Rows from block 2, named by matrix and row number. Rows with one number belong to one channel. Each number is 128 + 24 x the weight over its row's rms, rounded and kept within 0 to 255. All counts start at 0. After the name is the row's rms in percent of the matrix's.
# convs0: first 3x3 conv (model.blocks.2.convs.0.weight, 64x64x3x3, standardized in use), inputs 10-19, a 3x3 kernel for each
# convs1: second 3x3 conv (model.blocks.2.convs.1.weight, 64x64x3x3, standardized in use, transposed), outputs 10-19, a 3x3 kernel for each
convs0.23 103 [126 104 128 149 147 154 103 111 129  90  99  82 167 128 140 140 140 131 108 125 113 168 133 127 140 131 132  93  92 113 170 108 165 106 133 143  91 100 135 192 147 135 101 111 105 112 116 131 176 144 123 134 137 138 122 123 116 175 172 160 167 146 148 164 129 147 132 154 138 151 145 153 135 127 119 170 134 152 120 115 133  81  85 100 158 127 136 118 129 138]
convs1.23 095 [126 116 132 105 122 142  91 107 108 132 115  91 127 113 122 117 159 118 150 127 133 119 124 142  99  97  92 148 146 155 141 117 120 163 102 143 123 119 139 148 179 158 136 120 112  82  83 155 123 178 163 163 112  63 122  98 111 103 112 155 145 153 116 146 135  96  87 102 142  90 136 115 150 140 127 105 113 144 119 118 113 105 124 150 133 159 138 119  99 122]
convs0.24 097 [ 94 125 108 115 109 103 172 177 140 107  88 111 111  90 110 132 148 136 122 103 114 143 166 146 138 149 129 108  90 136 140 195 137 132 113 115 105  65 115 203 253 174  83  58  75 128  83 111 160 208 163  90  78 105 147 125 120 118 117 129 136 155 117 110 145 105 138  96 121 135 172 156 124  98 121 119 187 154 159 115 126 111  89 123 150 161 148 127 118 123]
convs1.24 094 [104 129 152 112 135 172 132 151 162 139 105  79 113  87  84 142 128 103 144 132 157 131 125 175 111 119 136 115 109 135 130 140 102 125 112 142 117  99 107 128 144 146 111  95 118 118 133 136 141 135 122 135 123 109 118  98 114  95 109 132 142 121 121 137 142 127 100 105 144 139 163 126 153 145 156 131 135 201 134 120 115 103 119 132 132 163 153  99 110 143]
convs0.25 110 [115 109 131 102 107 121  91 112 132 131 109 127 142 126 131 116 129 107 138 119 104 128 112 118 134 136 126 122 137 143 123 141 150 105 128 138 147 121 147 124 112 121  98  96 106 158 138 153 156 150 154 149 132 139 161 147 147 149 144 147 126 133 140 149 144 144 144 141 130 138 142 152 139 126 112 118 137 153 167 125 132 134 123 131 120 119 112 108 111 109]
convs1.25 085 [137 101 120 121  86 105 121 107 115 125 158 131  98 111 123 105 118 119 144 127 103 156 139 119 132 134 122 157 131 154 157 157 153 145 147 139 122 107 128 137 136 146 158 146 138  78 165 196 128 102 169 107 108 170 166 151 133 140 129 146 139 139 146 125 113 102 114  90 100 110 108 117 137 126 110 141 131 111 120 121 120 105  80 131 128 117 125 145 132 130]
convs0.26 100 [128 134 135 108 116 130 120 122 120 129 140 118  99  89 116  92 105 115 148 142 126 182 113 106 134 123 139 145 131 114 186 132 151 163 148 126 167 177 150 123  83 102 167 205 175 160 175 154 137 114 113 154 185 169 132 137 132 172 131 113 143 117 136 115 115 128 109 110 118 132 109 112 165 127 118 171 116 112  89 114 143 131 136 120 142 114 129 112 133 125]
convs1.26 111 [141 165 147 145 181 175 129 170 155 105  85 109 135 108 112 161 133 127 110 122 153 106 117 181 101 129 170 142 120 142 167 148 148 117  97 110  95  95 110 161 161 161 111 107 139 161 155 143 119 138 127 134 158 140 114 123 144 114 130 172 138 155 159 127 144 133  97 113 126 141 168 144 124 139 145  88 112 155  93 124 155 135 152 122 170 189 156 121 134 140]
convs0.27 096 [ 82 141 119 149  89 105 171 112 135 146 126 111  82 122 132 207 124 119 169 111 113 119 122 116 161 171  87 130 118 121 119 136 146 211  87 117 133 113 125  97 114 121 196 133  80 154 132 129 114 121 137 166 151  98 155 134 122 117 103 126 152 191 105  97 150 110 176  69 117 113 145 120 166  70 123 137 183  99 151 165 102 133 122 120 114 133 143 196 119  95]
convs1.27 098 [ 93 110 137 105 131 151  88  90 117 167 125 119 145 178 154 145 130 101 120  99 163  97  99 120 123  84  96 131 120 130 127  79  67 131 132 171 135 151 143 117 107  68 140 139 161 126 112 124 135 161 134 136 125  89 103  85 137 127 155 118 120  90 115  95  98 136 118 157 194 121 127 102 102 104 165 107  94 131 140 121 102 125 156 131 105 107  96 100 125 145]
convs0.28 096 [ 81  76 114 134 120 131 134 144 131  89 117 115 131  48  87 143 166 134 128 119 117 176 144 119 136 172 158 114 116 132 160 141 148 115 164 140  83  74  85 154 150 125  51  95 120 112 112 119 152 163 128  76 106 137 134 129 135 168 142 126 148 173 158 122 112 139 159 131 129 134 156 154 173 111  92 125 197 164 141 103 142  88  98 117 152 113 118 108 144 144]
convs1.28 096 [111 147 146 128 145 177 101 139 148 128  94 101 131  96  63 165 122 105 111 132 182  98 115 158 113  90 133 122 128 120 126 121 113 101 106 136 145 137 105 129 119 118  99 102 139 108 116 123 131 124 122 154 121 117  93 101 152 123 108 114 137 126 135 119 134 133 121 139 159 165 161 123 134 156 164 118 144 213 123  97  99 131 147 110 128 162 161  76 122 145]
convs0.29 097 [126  86 136  96  87 128  86 103 158 156 105 120 141 113 114 130 131 127 175 166  84 176 105 101 138 144 103 244  99 147 120 102 144 106  91 143 214 129 108 113  85 107 136 127 140 193 141 104 133 118 128 162 141 139 150 183 122 181 120 108 108 133 113  81 130 126 149 133 126 137 124 152 210 162  92 140 115 118 158 131 110 187 124 114 142 106 126 133 129 147]
convs1.29 094 [103 102 113 100  97 123 106 116 153 151 159 170 145 128 102 148 126 110 150 150 127 159 127 125 136 108 138 148 131 131 158 142 155 152 123 130 126 118 104 123 109 132 122 137 141 182 120  98 174 115  90 148 129 143 143 146 132 123  94 115 112 104 135 120 124 141 135 130 100 107 116 148 140 123 125 171 149 143 128 123 156 102  99  97 100 113 135 124 147 141]
convs0.30 100 [125 127 133 109 113 125 115 118 113 123 139 123 102  85 112  91 109 114 151 143 128 192 116 100 131 125 140 144 134 113 188 135 145 155 149 124 177 189 162 134  91 100 163 197 166 167 183 161 140 118 116 152 182 167 131 133 132 181 137 113 140 117 135 117 110 131 113 111 116 131 112 114 172 132 115 167 120 111  88 119 140 135 142 130 147 115 122 108 131 122]
convs1.30 112 [148 164 154 142 173 173 127 166 153 112  95 108 133 101 106 162 140 131 112 128 148 106 116 176 108 125 169 126 130 134 169 144 152 111  98 115  96  96 114 162 169 172 102  98 132 169 165 129 148 127 117 136 162 151 120 124 141 108 121 166 140 160 166 135 150 135 100 117 123 146 173 155 125 141 149  90 114 158  92 125 163 134 145 128 177 197 161 121 125 126]
convs0.31 096 [108 156 133 106 134 142  94 104 120 155 160  94  63 145 147 133 118 150 114 127 128 124  56 175 113 116  83 127 128 143 136 139 187 130 122 120 131 125 140 110 142 161 113 121 114 140 123 147 123 124 149 128 143 126 134 152 104 144 104 199 121 131 119  97 182 121 132 102 134 119 125 138 141  52 185 129  89 147  93 108  87 128 135 125  89 117 157 121 111 133]
convs1.31 112 [119 140 120 111 148 123 110 165 149 145 119 109 135  79 123 152 130 146 159 112 120  77 119 126  86 111 146  82 100 137 113 152 152 104  71  65 111 101 118 126 184 158 146 137 117 113 137 115 129  91 107 125 156 151 154 120 113  75 103 130 122 152 143 157 162 131 107 103 118 120 161 174 136 132 141  92 132 130  64 117 135 111 111 127 136 182 140 137 150 122]
convs0.32 095 [104 158 127 100 146 127  92 117 132 160 145 102  70 163 133 117 125 142 106 119 131 112  62 168 114  90 104 119 157 134 122 160 161 133 118 136 139 136 129  84 146 156 126 118 118 140 144 138 119 118 154 132 135 121 126 144 108 133  90 192 113 119 128  90 180 111 129 104 131 115 121 142 130  67 181 124  58 166 100 100  91 130 138 126  72 131 145 115 105 135]
convs1.32 101 [109 136 110  92 147 127  99 152 140 153 117 126 152  91 117 157 135 155 147 119 116  73 118 147 100 109 160  87 122 139  96 137 148 105  92  68 109 121 114 108 174 172 118 121 119 128 152 113 131 101 110 142 155 132 137 109 108  70  97 125 112 138 147 144 159 132 100 122 122 122 167 184 142 136 138  78 139 150  72 118 143 113 126 116 122 178 138 119 141 103]
convs0.33 101 [117 131 145 101 105 118 102 118 110 110 126 110  89  70 114  86 123 115 160 139 123 188 115  98 121 134 138 168 130 114 190 145 156 160 138 114 185 186 164 147 137 142 148 157 147 175 182 158 151 140 139 146 157 155 132 136 130 201 138 121 121 123 136 100 105 141 127 102 106 128 122 131 192 131 116 138 119 124 120 126 129 137 136 128 140 114 134 107 126 118]
convs1.33 104 [151 165 153 130 153 157 127 170 157 129 112 128 128  87 103 154 133 129 121 140 155 108 109 167 101 126 175 127 111 134 150 148 148 114  84  89  93  80 104 152 165 171 109 104 127 153 175 134 130 139 112 139 166 154 140 144 143  92  96 143 143 162 174 143 164 140 107 109 114 131 167 165 124 139 140 108 121 150  90 124 167 123 128 120 171 204 166 127 134 124]
convs0.34 096 [172  82 140 108 122 133 111 106 143 138  78  86 125  94 113 100 118 138 118 176  99 150 151 112 151 136 142 136 133 158 160 123 176  77 133 135 150 161 120 125  82 115  98  88  78 124 176 137 132 112 124 112 118 112 118 169 122 142 206 128 150 136 153 145  82 127 101 171 107 179 126 155  94 241 118 148 119 148 146 142 117 153 130 108 150 112 122 129 121 120]
convs1.34 082 [119 137 122  96 139 121 106 160 133 146 130 135 114  75 133 143 101 113 143 162 151 112 138 172  93 144 184 122 150 115 178 182 115 131 118  86 107 115 149 144 168 143 133 143 106 135  99 103 121 120  95 125 129 142 156 142 124  97 107 173 133 152 148 140 143 120 110 110 122 110 161 175 130 147 114 133 152 133  88 159 184 120 120 119 159 176  97 146 153 103]
convs0.35 101 [ 96 120 120 130 147 138 113 142 132 122  96 132 140 133 147 127 145 121 137 119 139 122 132 129 133 133 107  99 121 122 118 171  79 127 155  93  95  67  88 105 107  47 119 131 140 122 100 109 100 120  72 124 127 138 134 133 144 131 159 178 146 182 157 147 167 143 138 126 164 108 150 153 115 149 109 108 167 145 145 103 122 142 108 110 133 129  91 147 143  94]
convs1.35 083 [154 162  93 152 148 117 136 134 102  87 102 152 127 131 140 132 117 121 113 163 152 117 151 147 116 128 135 174 135 133 157 117 106 121 106 121 157 158 147 173 158 153 115 123 160 129  87  62 157 124 107 147 136  88 113 138 153 161 147 140 160 147 141 100 122 109 100 141 120 145 151 119 124 149 125 108 131 131 127 123 107 206 156  92 174 144 109 116 117 110]
convs0.36 109 [130  59 107 104 110 121 129 122 166 141 116 132 124 107  95 120 123 130 136 140 127 146 139 174 141 112 152 141 127 118 151 103 137 137 108 152 104 142 129 115 116 132  94  97 111 116 166 142 106 129 157 101 110 126 123 124 111 145 152 140 153 151 189 117  78  97  87 153 118 123 145 186 117 145 164 144 133 194 159 113 128 145 147 147 150 136 132 147 131 124]
convs1.36 069 [112 125 101 114 159  95  88 120 113 131 102 163 137  98 138 136 110 126 125 158 133 117 154 129 103 113 143 160 149 116 139 100 110 152 131 116 148 152 143 115 124 144 139 143 154 146 107  97 159 140 101 138 134 134 141 147 147 122 133 143 120 124 153  93  98 122 134 143 122 116 128 134 110 130 107  92 137 109  96 106 139 130 135  83 116 128  74 110 124 104]
convs0.37 108 [148 112 129  89 108 102 104 108 114 126 113 109 145 125 120 111 131 101 128 139 116 161 123 124 123 143 134 141 128 150 150 128 169  95 117 133 153 136 133 147  94  98  88  86  85 153 144 147 165 128 140 134 124 132 139 150 149 175 167 153 129 137 150 158 131 143 133 152 116 176 144 155 125 138 121 143 116 154 142 120 126 128 130 129 149 116 122  93 106 107]
convs1.37 082 [132 103 126 101  89 120 114 116 124 131 158 112 104 100 104 115 130 122 151 126 112 152 127 135 127 128 135 144 115 154 153 150 149 151 107 116 123 106 129 150 159 172 157 147 124  64  83 177 158  69  43 141  74 112 165 140 122 117 110 156 144 146 151 127 131 102  96  82  97 104 125 138 144 125 119 140 118 123 116 118 132  98  87 135 130 143 141 145 139 124]
convs0.38 100 [150 158 133 128 133 142 151 126 136 133 155 139 130 155 144  99  60  97 134 135 140 152 111 110 157 103 122 126 142 120 158 118 131 145 151 139 112 120 109 156 148 138 181 230 183 122 129 121 145 149 136 156 194 165 134 132 131 135 138 127 161 102 110 141 142 146  89 107 126 152 103 100 128 124 127 192 110 100  99 117 158 122 137 130 134 130 130 129 135 124]
convs1.38 100 [129 149 149 140 175 188 118 143 126  95  56  74 158 143 123 141 128 130  98  98 133 106 110 165 104 127 137 144 143 164 136 129 121 121 106 119 117 118 135 137 127 139 109 115 149 129 129  95 130 147 149 113 134 113 100 102 132 132 159 189 121 140 146 111 112 113 106 132 150 139 151 133 124 132 150  66  97 140  94 122 127 154 173 157 144 139 133 118 124 127]
convs0.39 102 [ 45  78  99 134 149 139 126 132 153 118  99  90  55  64 102 138 148 149 115 110  88 146 115 142 136 168 156 123 109 125 111 154 170 141 137 130 136 121 104 111 140 143  93  80  91 149 138 123 127 149 144 101  92 103 131 127 108 142 110 145 144 173 171  70 121 123 162 123 120 116 139 179 109  78 126 130 161 192 136 123 103 122 114 114 108 121 153 139 139 140]
convs1.39 079 [ 89 109 144 105 142 161 101 145 145 149 103  81 103  79  79 152 131  84 158 136 171  98 133 154 116 129 144  98 124 142 143 144 116 116  98 140 117 119 146 123 143 135 142 123 137 111 119 110 119 117 123 152 172 144 133 110 126 104 132 152 154 157 135 138 119 107 106 114 136 147 172 131 147 135 156 119 144 167 112 121 125  99 112 143 116 148 143  98 118 153]
convs0.40 098 [119 142 157 117 107 185 137  95 153 111 179 116 115 111 173 116  87 156 119 117 142 150  94 109 135 108  68 157 103 154 182  85 197 152 136 136 131 141 148 136  73 148 137 188 172 132 131 159 131 109 112 123 157 144 113 125 146 131 129 125 132 115 109 112 111 159  99 105 137 128 108 112 134 104 146 164 121  56  99  91 104 122 142 130 137  77 153 120 120 127]
convs1.40 106 [136 138 104 144 170 116 127 157  97 101  96 143 126  98 167 154 142 158 120 107 120 106 146 130  93 151 107 125 147 138 132 134 122  62  70 111 115 105 128 165 156 127 108  96 133 156 136 109  99 112 119 119 151 127  95 109 128 110 136 144 123 153 109 140 129 131 119 135 142 162 196 138 136 140 124  99 147 115  76 136 106 139 141 116 160 158  97 127 108 109]
convs0.41 101 [121 134 131  90 113 147 134 122 140 125 148 140  90  98 116 106  79 113 140 139 132 186 115  93 158 107 123 123 152 131 192 137 154 149 161 158 146 166 150 153  97 101 168 214 175 143 163 151 150 115 107 154 187 165 136 131 131 154 138 108 174 114 120 125 106 126  85  96 129 150 101 108 142 118 113 212 122  97  91 107 152 124 144 139 148 113 124 120 128 135]
convs1.41 096 [131 156 150 143 184 185 120 155 131 102  64  81 154 128 120 161 138 133 100 108 146 109 115 183 116 132 142 148 148 161 157 132 127 106  96 129 107 115 126 153 134 149  96 103 144 178 144 124 114 154 144 139 175 123 103 100 135 129 149 189 135 154 145 114 132 127  98 127 146 150 173 131 123 143 153  77 109 159 100 133 141 144 172 144 150 160 137 109 110 132]
convs0.42 092 [105 154 125 105 133 128  96 104 120 158 150  95  66 156 133 131 113 150 110 126 131 118  56 173 115 108  89 122 140 139 132 142 178 131 113 126 129 128 130 106 141 164 118 121 118 138 129 140 124 121 155 129 141 122 130 149 109 138  99 207 117 126 118  95 181 111 130  99 134 117 125 136 135  55 192 127  78 154  98 108  89 129 136 124  80 124 150 120 104 136]
convs1.42 109 [121 136 113 102 151 121 104 157 144 148 122 123 144  85 128 150 132 153 155 121 112  78 119 132  93 114 150  90 107 139 105 144 136 111  93  71 108 110 117 109 175 170 125 121 123 116 137 122 129  97 109 124 163 155 150 118 111  72  98 126 114 142 146 155 168 130 113 119 118 124 172 180 141 134 135  93 133 135  69 124 138 114 117 120 127 188 142 133 151 115]
convs0.43 091 [146  92 129 187 113 121 146 152 110 121 120 140 207  84 133 162 154  88 140 120 110 117 158 102 103 173 121 135  81 145 131 122 116  80 176 109 111  89 124 128 135  86 114 156 136 124 106 135 112 164 108 118 150 153 150 123 129 136 157 118 122 169 122 168 116 136 147 131 111 123 159 123 123 161  80  87 241 115 129 132 176 138 102 125 163 114 106 114 155 105]
convs1.43 116 [ 99 157 109  94 120 129 104 121 121 141 116 144 160 129 135 156 158 153  97 137 162  71  95 162  96  97 111 103 121 110 119 127  99 113 102 112 154 129 103 131 129 110 124 101 110 127 137 116 150 121 123 149 148 131  93 117 146 116  84 135 124 123 105 122 158 139 118 136 164 146 167 149 105 158 154  86 118 174 110 106  89 153 147  92 121 152 116 111 112 110]
convs0.44 101 [164  98 146 146 132 136 111 121 129  90  94  98 164 108 128 118 148 127 139 145 114 195 128 115 115 132 131 146 102 151 200 109 176  91 128 128 135 133 132 131  81  98  54  84  97 143 141 147 129 101 114 102 113 133 135 142 127 205 192 150 142 145 154 159 103 145 131 168 104 174 137 161 161 178 120 160 122 167 111 113 112 122 104 130 167 110 136  96 123 130]
convs1.44 091 [130 114 108  96 110 129 108 127 131 130 134 121 125  85 107 133 137 118 153 128 120 130 117 153 106 112 132 130 116 153 180 179 148 134  96 113 119 104 137 176 197 179 147 143 118 174 181 110  50 128 114 137 175 119 140 128 111 102  92 161 133 142 118 143 145  88  79  74 114 107 140 154 158 148 122 130 123 156 110 122 141 104 104 122 147 189 141 139 142 128]
convs0.45 101 [143 152 128 119 132 142 143 119 137 123 152 138 120 152 143  98  55  94 134 133 140 163 115 105 166 103 121 125 155 128 178 128 139 151 161 149 115 133 125 151 116 115 175 228 182 121 136 132 142 123 114 153 190 163 134 130 131 142 148 131 171 105 107 143 130 138  83 106 129 157 103 104 130 120 130 208 113  96 101 115 157 118 141 136 135 120 126 130 130 128]
convs1.45 097 [124 145 147 132 169 181 117 140 126 104  56  71 158 139 118 147 137 131  97 100 140 108 111 181 112 129 135 130 142 164 154 113 127  95  86 116 110 120 131 140 122 143 112 110 142 135 131 126 103 122 117 120 138 129 102  93 124 128 158 188 127 143 147 119 116 121 100 130 149 137 159 136 120 132 155  67  97 151  92 127 139 139 174 153 143 142 133 113 117 123]
convs0.46 105 [118 115 147  94 112 131  92 138 151 132  92 139 136 127 146 112 128 102 162 120  96 144 116 117 145 135 126 156 123 168 123 150 158 100 117 134 162 130 161 112 114 125 103  85 130 162 132 143 144 146 159 139 122 150 165 155 128 164 135 143 112 130 118 127 146 143 152 141 128 136 160 172 161 123 102 106 127 144 168 127 141 149 106 140 117 124 132 103 111 116]
convs1.46 101 [131  90  95 129  91  95 120 114 123 126 164 153 111  91 107 119 122 127 136 136 101 162 145 117 129 127 122 157 118 142 148 172 167 162 145 124 137 106 115 123 131 142 158 165 145 155 148 108 161 146 111 112 123  95 158 150 121 126 101 120 113 126 135 112 119 105 134  87  81 102 102 126 138 132 111 158 155 123 116 120 122 110  64 103 120 133 135 148 148 137]
convs0.47 092 [101 150 131 105 130 134  94 101 123 152 154  92  66 151 140 131 114 151 115 128 128 122  55 171 114 111  85 125 131 143 134 129 193 130 114 127 132 122 131 108 138 168 115 120 117 141 121 141 124 123 156 127 142 122 132 150 105 142 102 200 118 127 116  97 176 120 133 103 131 119 122 139 141  54 188 129  80 152  99 109  85 129 133 124  86 117 158 119 106 135]
convs1.47 109 [120 140 112 108 150 121 111 161 144 148 117 122 140  83 125 146 134 148 153 123 117  75 130 131  90 111 144  90 117 137 110 144 137 109  80  74 107 110 119 111 182 169 130 128 124 116 154 132 121 125 124 130 158 144 149 114 110  74 101 123 116 149 140 157 163 128 112 120 120 126 175 174 141 139 137  92 136 133  68 122 137 113 122 122 127 189 139 134 151 123]
convs0.48 110 [113  96 133  78  97 112  99 118 129 111  96 117 135 123 133 106 132 101 147 138 114 166 122 120 124 140 135 165 132 177 146 142 162 101 117 128 155 142 169 121 106 118  73  68 108 168 159 152 153 129 146 117 117 128 140 153 145 183 152 154 126 139 140 118 131 142 132 140 116 166 150 163 148 153 129 130 128 164 151 113 135 129 115 143 125 112 128  85 102 107]
convs1.48 085 [140 111 113 112 101 112 112 124 135 122 153 129 112  83  99 125 122 119 153 133 109 158 134 133 122 131 142 136  98 141 148 162 151 150 117 123 138 113 123 141 147 165 158 150 131 166 124 105 102 112 188 109 139 155 167 148 120 124 105 141 130 145 152 124 132 106 121  95  94 107 132 149 140 130 116 144 137 123 109 124 139 111  85 122 122 151 146 141 144 128]
convs0.49 104 [135  99 117 115 131 135  87 101 102 118 115  97 153 128 126 151 141 120 121 130 135 168 130 125 130 128 131 108 114 135 165 117 163  76 124 140 125 143 139 184 126 108  80  96  94 142 150 154 193 128 106 142 131 136 119 125 133 184 181 166 165 142 162 170 123 143 109 149 118 172 139 139 126 131 132 175 136 145  99 106 128 117 116 115 152 108 119 112 122 115]
convs1.49 076 [138 108 128 106  96 133 110 121 115 116 133  92 113 108 124 107 140 125 154 132 121 136 127 141 110 114 111 155 148 186 181 155 117 135  94 131 121 109 138 155 170 170 135 133 111 121 140 123 146 128 137  70 120 177 138 120 110 115 113 168 150 152 131 136 139  97  85  83 128  98 133 129 156 144 129 126 108 130 122 123 117 105  93 145 132 148 138 131 126 116]
convs0.50 104 [110  92 129  86 100 113 103 125 137 128  96 115 146 102 118 125 146 115 159 140 107 188 110 113 123 139 128 169 111 161 150 136 169 101 118 139 187 151 134 137 104 117  88  87 114 183 162 137 149 134 144 132 125 137 145 159 134 210 140 134 125 138 139 104 118 135 138 130 104 162 143 160 173 142 103 144 129 160 128 113 126 140 118 131 146 112 128 103 125 126]
convs1.50 091 [131  97 111 103  98 132 113 126 146 128 154 134 127  98  86 142 137 120 161 145 111 159 122 139 117 117 137 137 134 154 174 170 162 129 119 126 119  98 119 148 152 161 134 137 130 122 153 110 105 167 137 118 132 125 159 139 116 111  84 132 127 132 136 130 138 104 107  95  98 108 135 150 159 137 123 155 135 144 113 118 146  98  80 118 126 153 157 127 137 142]
convs0.51 103 [ 84  91  87  81 120 129 122  94 117 125 120 111 111 134 113 134 114 147 130 127 113 128 120 107 174 134 122 123 139 127 101 101 131 193 159 157 133 149 152  86  65 103 206 190 147 139 149 156 117  88 120 205 212 158 147 134 128 132 127 123 156 137 144 126 120 107 133 153 150 151  96 128 117 117 141 172 109 110 153 215 136 100 118 107  85  79 100 148 136 135]
convs1.51 085 [114 127 173 142 141 151 119  96 116 157 128 100 139 172 129 121 120 106 102  96 144 125 116 120 144 114 108 121 113  99 145  82 128 152 147 157 116 149 135 129 100 107 124 132 161 141 123 133 119 131  97 132 123  86 124 123 142 161 164 134 107 100 148 122 116 162 114 157 135 139 112  98 112 120 181 130 129 125 144 117 118 115 156 159  99  76 119 122 126 140]
convs0.52 102 [112 132 151  95 105 122 101 120 114 109 126 110  82  63 117  90 130 118 160 136 121 188 112  98 120 132 133 167 129 116 192 153 166 157 138 113 187 183 163 155 151 153 139 147 140 177 179 155 156 146 144 140 150 149 130 134 124 204 137 123 120 123 132  95 104 143 127  97 103 129 125 137 196 128 117 136 117 126 123 123 126 138 136 130 138 114 140 105 124 119]
convs1.52 102 [148 158 153 125 146 152 124 166 156 135 114 127 128  86  98 156 132 125 121 139 156 109 107 167 105 125 174 120 111 128 152 158 161 116  90 101  96  82 111 149 163 165 111  99 128 172 155 147 122 137 124 123 159 162 145 145 145  89  91 138 144 161 173 144 162 139 105 108 116 126 164 165 125 140 144 112 123 151  92 120 173 118 130 122 167 203 166 126 135 125]
convs0.53 099 [130 131 135 107 110 133 127 121 126 124 145 132 103  89 114  96  99 117 145 141 129 189 118  98 139 122 134 142 132 116 194 128 141 157 147 129 161 178 158 136  85  94 161 204 173 155 173 158 141 117 111 150 185 168 136 135 135 171 136 109 148 117 129 122 113 130 106 108 122 134 111 112 161 128 111 175 126 102  89 117 144 128 140 130 149 114 121 112 130 124]
convs1.53 113 [141 163 149 144 185 174 132 166 144 109  87 103 140 109 121 161 137 132 105 124 150 101 118 181 106 132 162 130 129 148 157 129 133 108  99 127 101 101 119 157 159 163 102 103 139 160 139 140 119 140 143 157 162 155 112 119 140 116 137 180 140 159 161 125 144 129  98 123 130 146 171 142 122 138 144  79 113 154  91 126 153 143 154 132 170 190 151 124 128 131]
convs0.54 091 [147 132 149 208 209 208 131 132 131  98 120 101 160 138 156 132 140 134 119 137 124 152 129 142 126 139 135 117 106 117 152  90 162 127 138 124  92 103 111 125  64  94  66  70  75 115 126 129 119  85  90 101 103 107 122 119 114 173 177 167 150 155 152 158 132 152 141 164 131 137 146 150 139 169 159 134 135 149 105 126 111 100 104 108 131  91 123 116 124 130]
convs1.54 137 [137 147 139 111 134 132 132 160 147 129 115 121 116  87 118 145 144 129 132 145 148 106 127 148 118 136 135 144 154 147 166 144 128 116  82  96 119 115 131 198 213 196 114 113 109  90 152  80  56  85  58 183 110 134 135 134 141 113 123 154 149 174 148 135 135 112  72  79 101 150 173 163 128 138 130 105 124 136 100 118 120 108 117 119 185 204 164 118 115 118]
convs0.55 097 [ 86 122 105 148  79 119 175 107 132 140 133 119  83 122 120 190 106 129 162 129 125 130 134 112 164 148  92 131 145 130 145 116 138 219  97 133 105 113 118  97  78 103 178 151 112 128 131 136 116  99 123 151 166 124 158 149 140 143 125 126 169 199 128 129 153 129 178  92 145 133 152 125 177  82 124 162 181 100 142 165 122 127 128 120 114 105 121 156 126 109]
convs1.55 100 [105 133 169 124 123 141 111  99 123 153 111 105 158 173 130 127 122  88  98  91 182 101  90 123 136  93 125 124 106 106 113 102 112 116 127 162 149 163 143 117 109 102 112 120 167 119 110 129 142 140 127 135 125  79  94  86 150 150 145 110 131 112 150  99 114 155 134 147 157 148 122  98 105 108 193 108  98 127 152 116 122 143 178 140 102 111 113  93 123 142]
convs0.56 102 [127  93 130  84 105 113  98 118 136 142  93 113 146 102 112 116 140 110 154 146  99 188 102 110 122 135 119 166 109 154 140 129 161  84 112 138 174 138 127 145 102 113 100  81 107 171 150 128 158 123 139 140 120 134 144 166 126 208 139 130 120 126 127 118 123 137 133 134 105 166 139 159 158 141  97 149 118 152 145 124 114 141 111 122 141 101 119 105 116 129]
convs1.56 089 [124  96 122  98  93 133 111 116 141 134 155 128 118 105  91 137 133 121 153 130 115 151 113 134 124 119 141 148 128 156 176 166 170 155 119 126 119  98 118 145 151 169 138 144 130 141 171 101 140 117 115 127 152 146 154 133 114 106  82 135 128 129 136 127 136 115 100  87  98  98 121 146 158 136 125 158 129 143 118 123 148  94  85 127 125 151 155 130 142 135]
convs0.57 104 [106 113 108  99 119 147 112  84 117 136 133 130 117 128 102 165 135 143 108 124 120 142 134 104 169 116 120 121 129 116 107 113 123 151 153 157  72  97  94 122  93 105 179 187 147 107 111 117 127 116 123 170 204 154 132 124 127 140 144 128 188 158 151 159 145 144 122 142 166 164 105 122 108 116 131 191 118 146 117 168 122 100 128 127 111  90 115 149 141 138]
convs1.57 082 [121 141 160 119 134 123 110 100 105 143 106  96 118 154 129 140 133 110 108 120 147 107 120 116 139 124 107 138 122 102 182 138 148 107 106 138 132 167 142 155 141 139 120 116 141 116 111 191 147 143 122 132 111 119 126 135 156 139 162 141 142 128 135 119 117 148  78 128 119 144 137 101 112 126 156 102 116 122 123 119 103 115 153 142 139 114 121  94  95 131]
convs0.58 105 [121 113 151  83 104 117  81 127 143 144  92 131 124 131 136 103 129  96 174 120 101 133 118 128 146 141 132 168 124 173 121 148 155 104 118 137 158 111 149 106 110 116 104  85 114 160 124 136 154 143 156 136 120 142 177 163 135 162 141 153 116 136 127 133 149 135 148 135 124 132 146 171 165 129 114  98 129 152 177 134 144 146 100 134 116 122 131 103 109 114]
convs1.58 091 [129 103 118 127  93 103 113 116 127 132 164 138 108 101 110 112 105 120 140 131 111 158 138 118 127 129 133 160 124 140 163 176 154 168 136 135 135 110 122 122 122 141 166 164 147 114 173 111 155 122 112 129 138 120 165 153 127 136 117 130 118 123 148 114 122 113 130 104  92  93  98 125 133 125 113 156 146 118 120 122 128 106  78 119 115 119 132 152 159 133]
convs0.59 095 [ 90 124 103 134  81 122 178 109 133 140 132 122  70 127 124 189 108 134 163 125 122 136 137 111 195 138  95 123 149 125 144 120 138 225  91 135 100 120 125  98  83 105 188 152 110 122 133 137 119 101 122 162 165 119 157 145 135 133 121 125 183 187 132 134 151 130 163  96 146 143 143 128 163  82 123 177 163 102 148 171 118 120 128 118 113 108 123 160 116 107]
convs1.59 096 [103 121 164 126 126 136 111  95 118 161 114  99 152 177 135 130 128  91 107  84 170 105  83 122 142  98 120 126 114 110 125  96 115 134 122 162 140 156 138 119 114 103 114 116 167 112 105 120 125 135 128 126 124  65 101  83 142 148 148 118 130 113 150 103 110 155 128 145 154 144 128  96 107 109 186 111  94 124 151 119 122 129 169 139 103 111 107  96 116 147]
convs0.60 096 [121 108 172 102 113 143  98 146 146 132  93 156 130 112 173 126 133 117 165 112  94 127 117 108 144 130 109 151 105 185 124 149 141 104 117 117 151 118 183 108 118 140 101  89 154 147 137 149 141 148 146 132 120 161 166 145 120 142 129 136 111 127 101 132 143 143 145 137 130 126 158 178 152 123  81  99 123 114 166 122 134 142  92 156 120 123 142 113 121 124]
convs1.60 109 [130 111  79 136 118  80 129 138 115 120 153 162 111  84 122 126 111 133 125 144 108 140 150 110 111 138 112 170 124 123 152 185 165 148 131 129 140 104 100 115 124 131 149 163 147 111 121 141 155 119  95 132 111 106 136 157 125 114 103 119 107 130 121 111 129 117 147  93  86 112 111 120 130 139 115 143 167 122 113 139 116 125  66  78 116 125 111 142 155 135]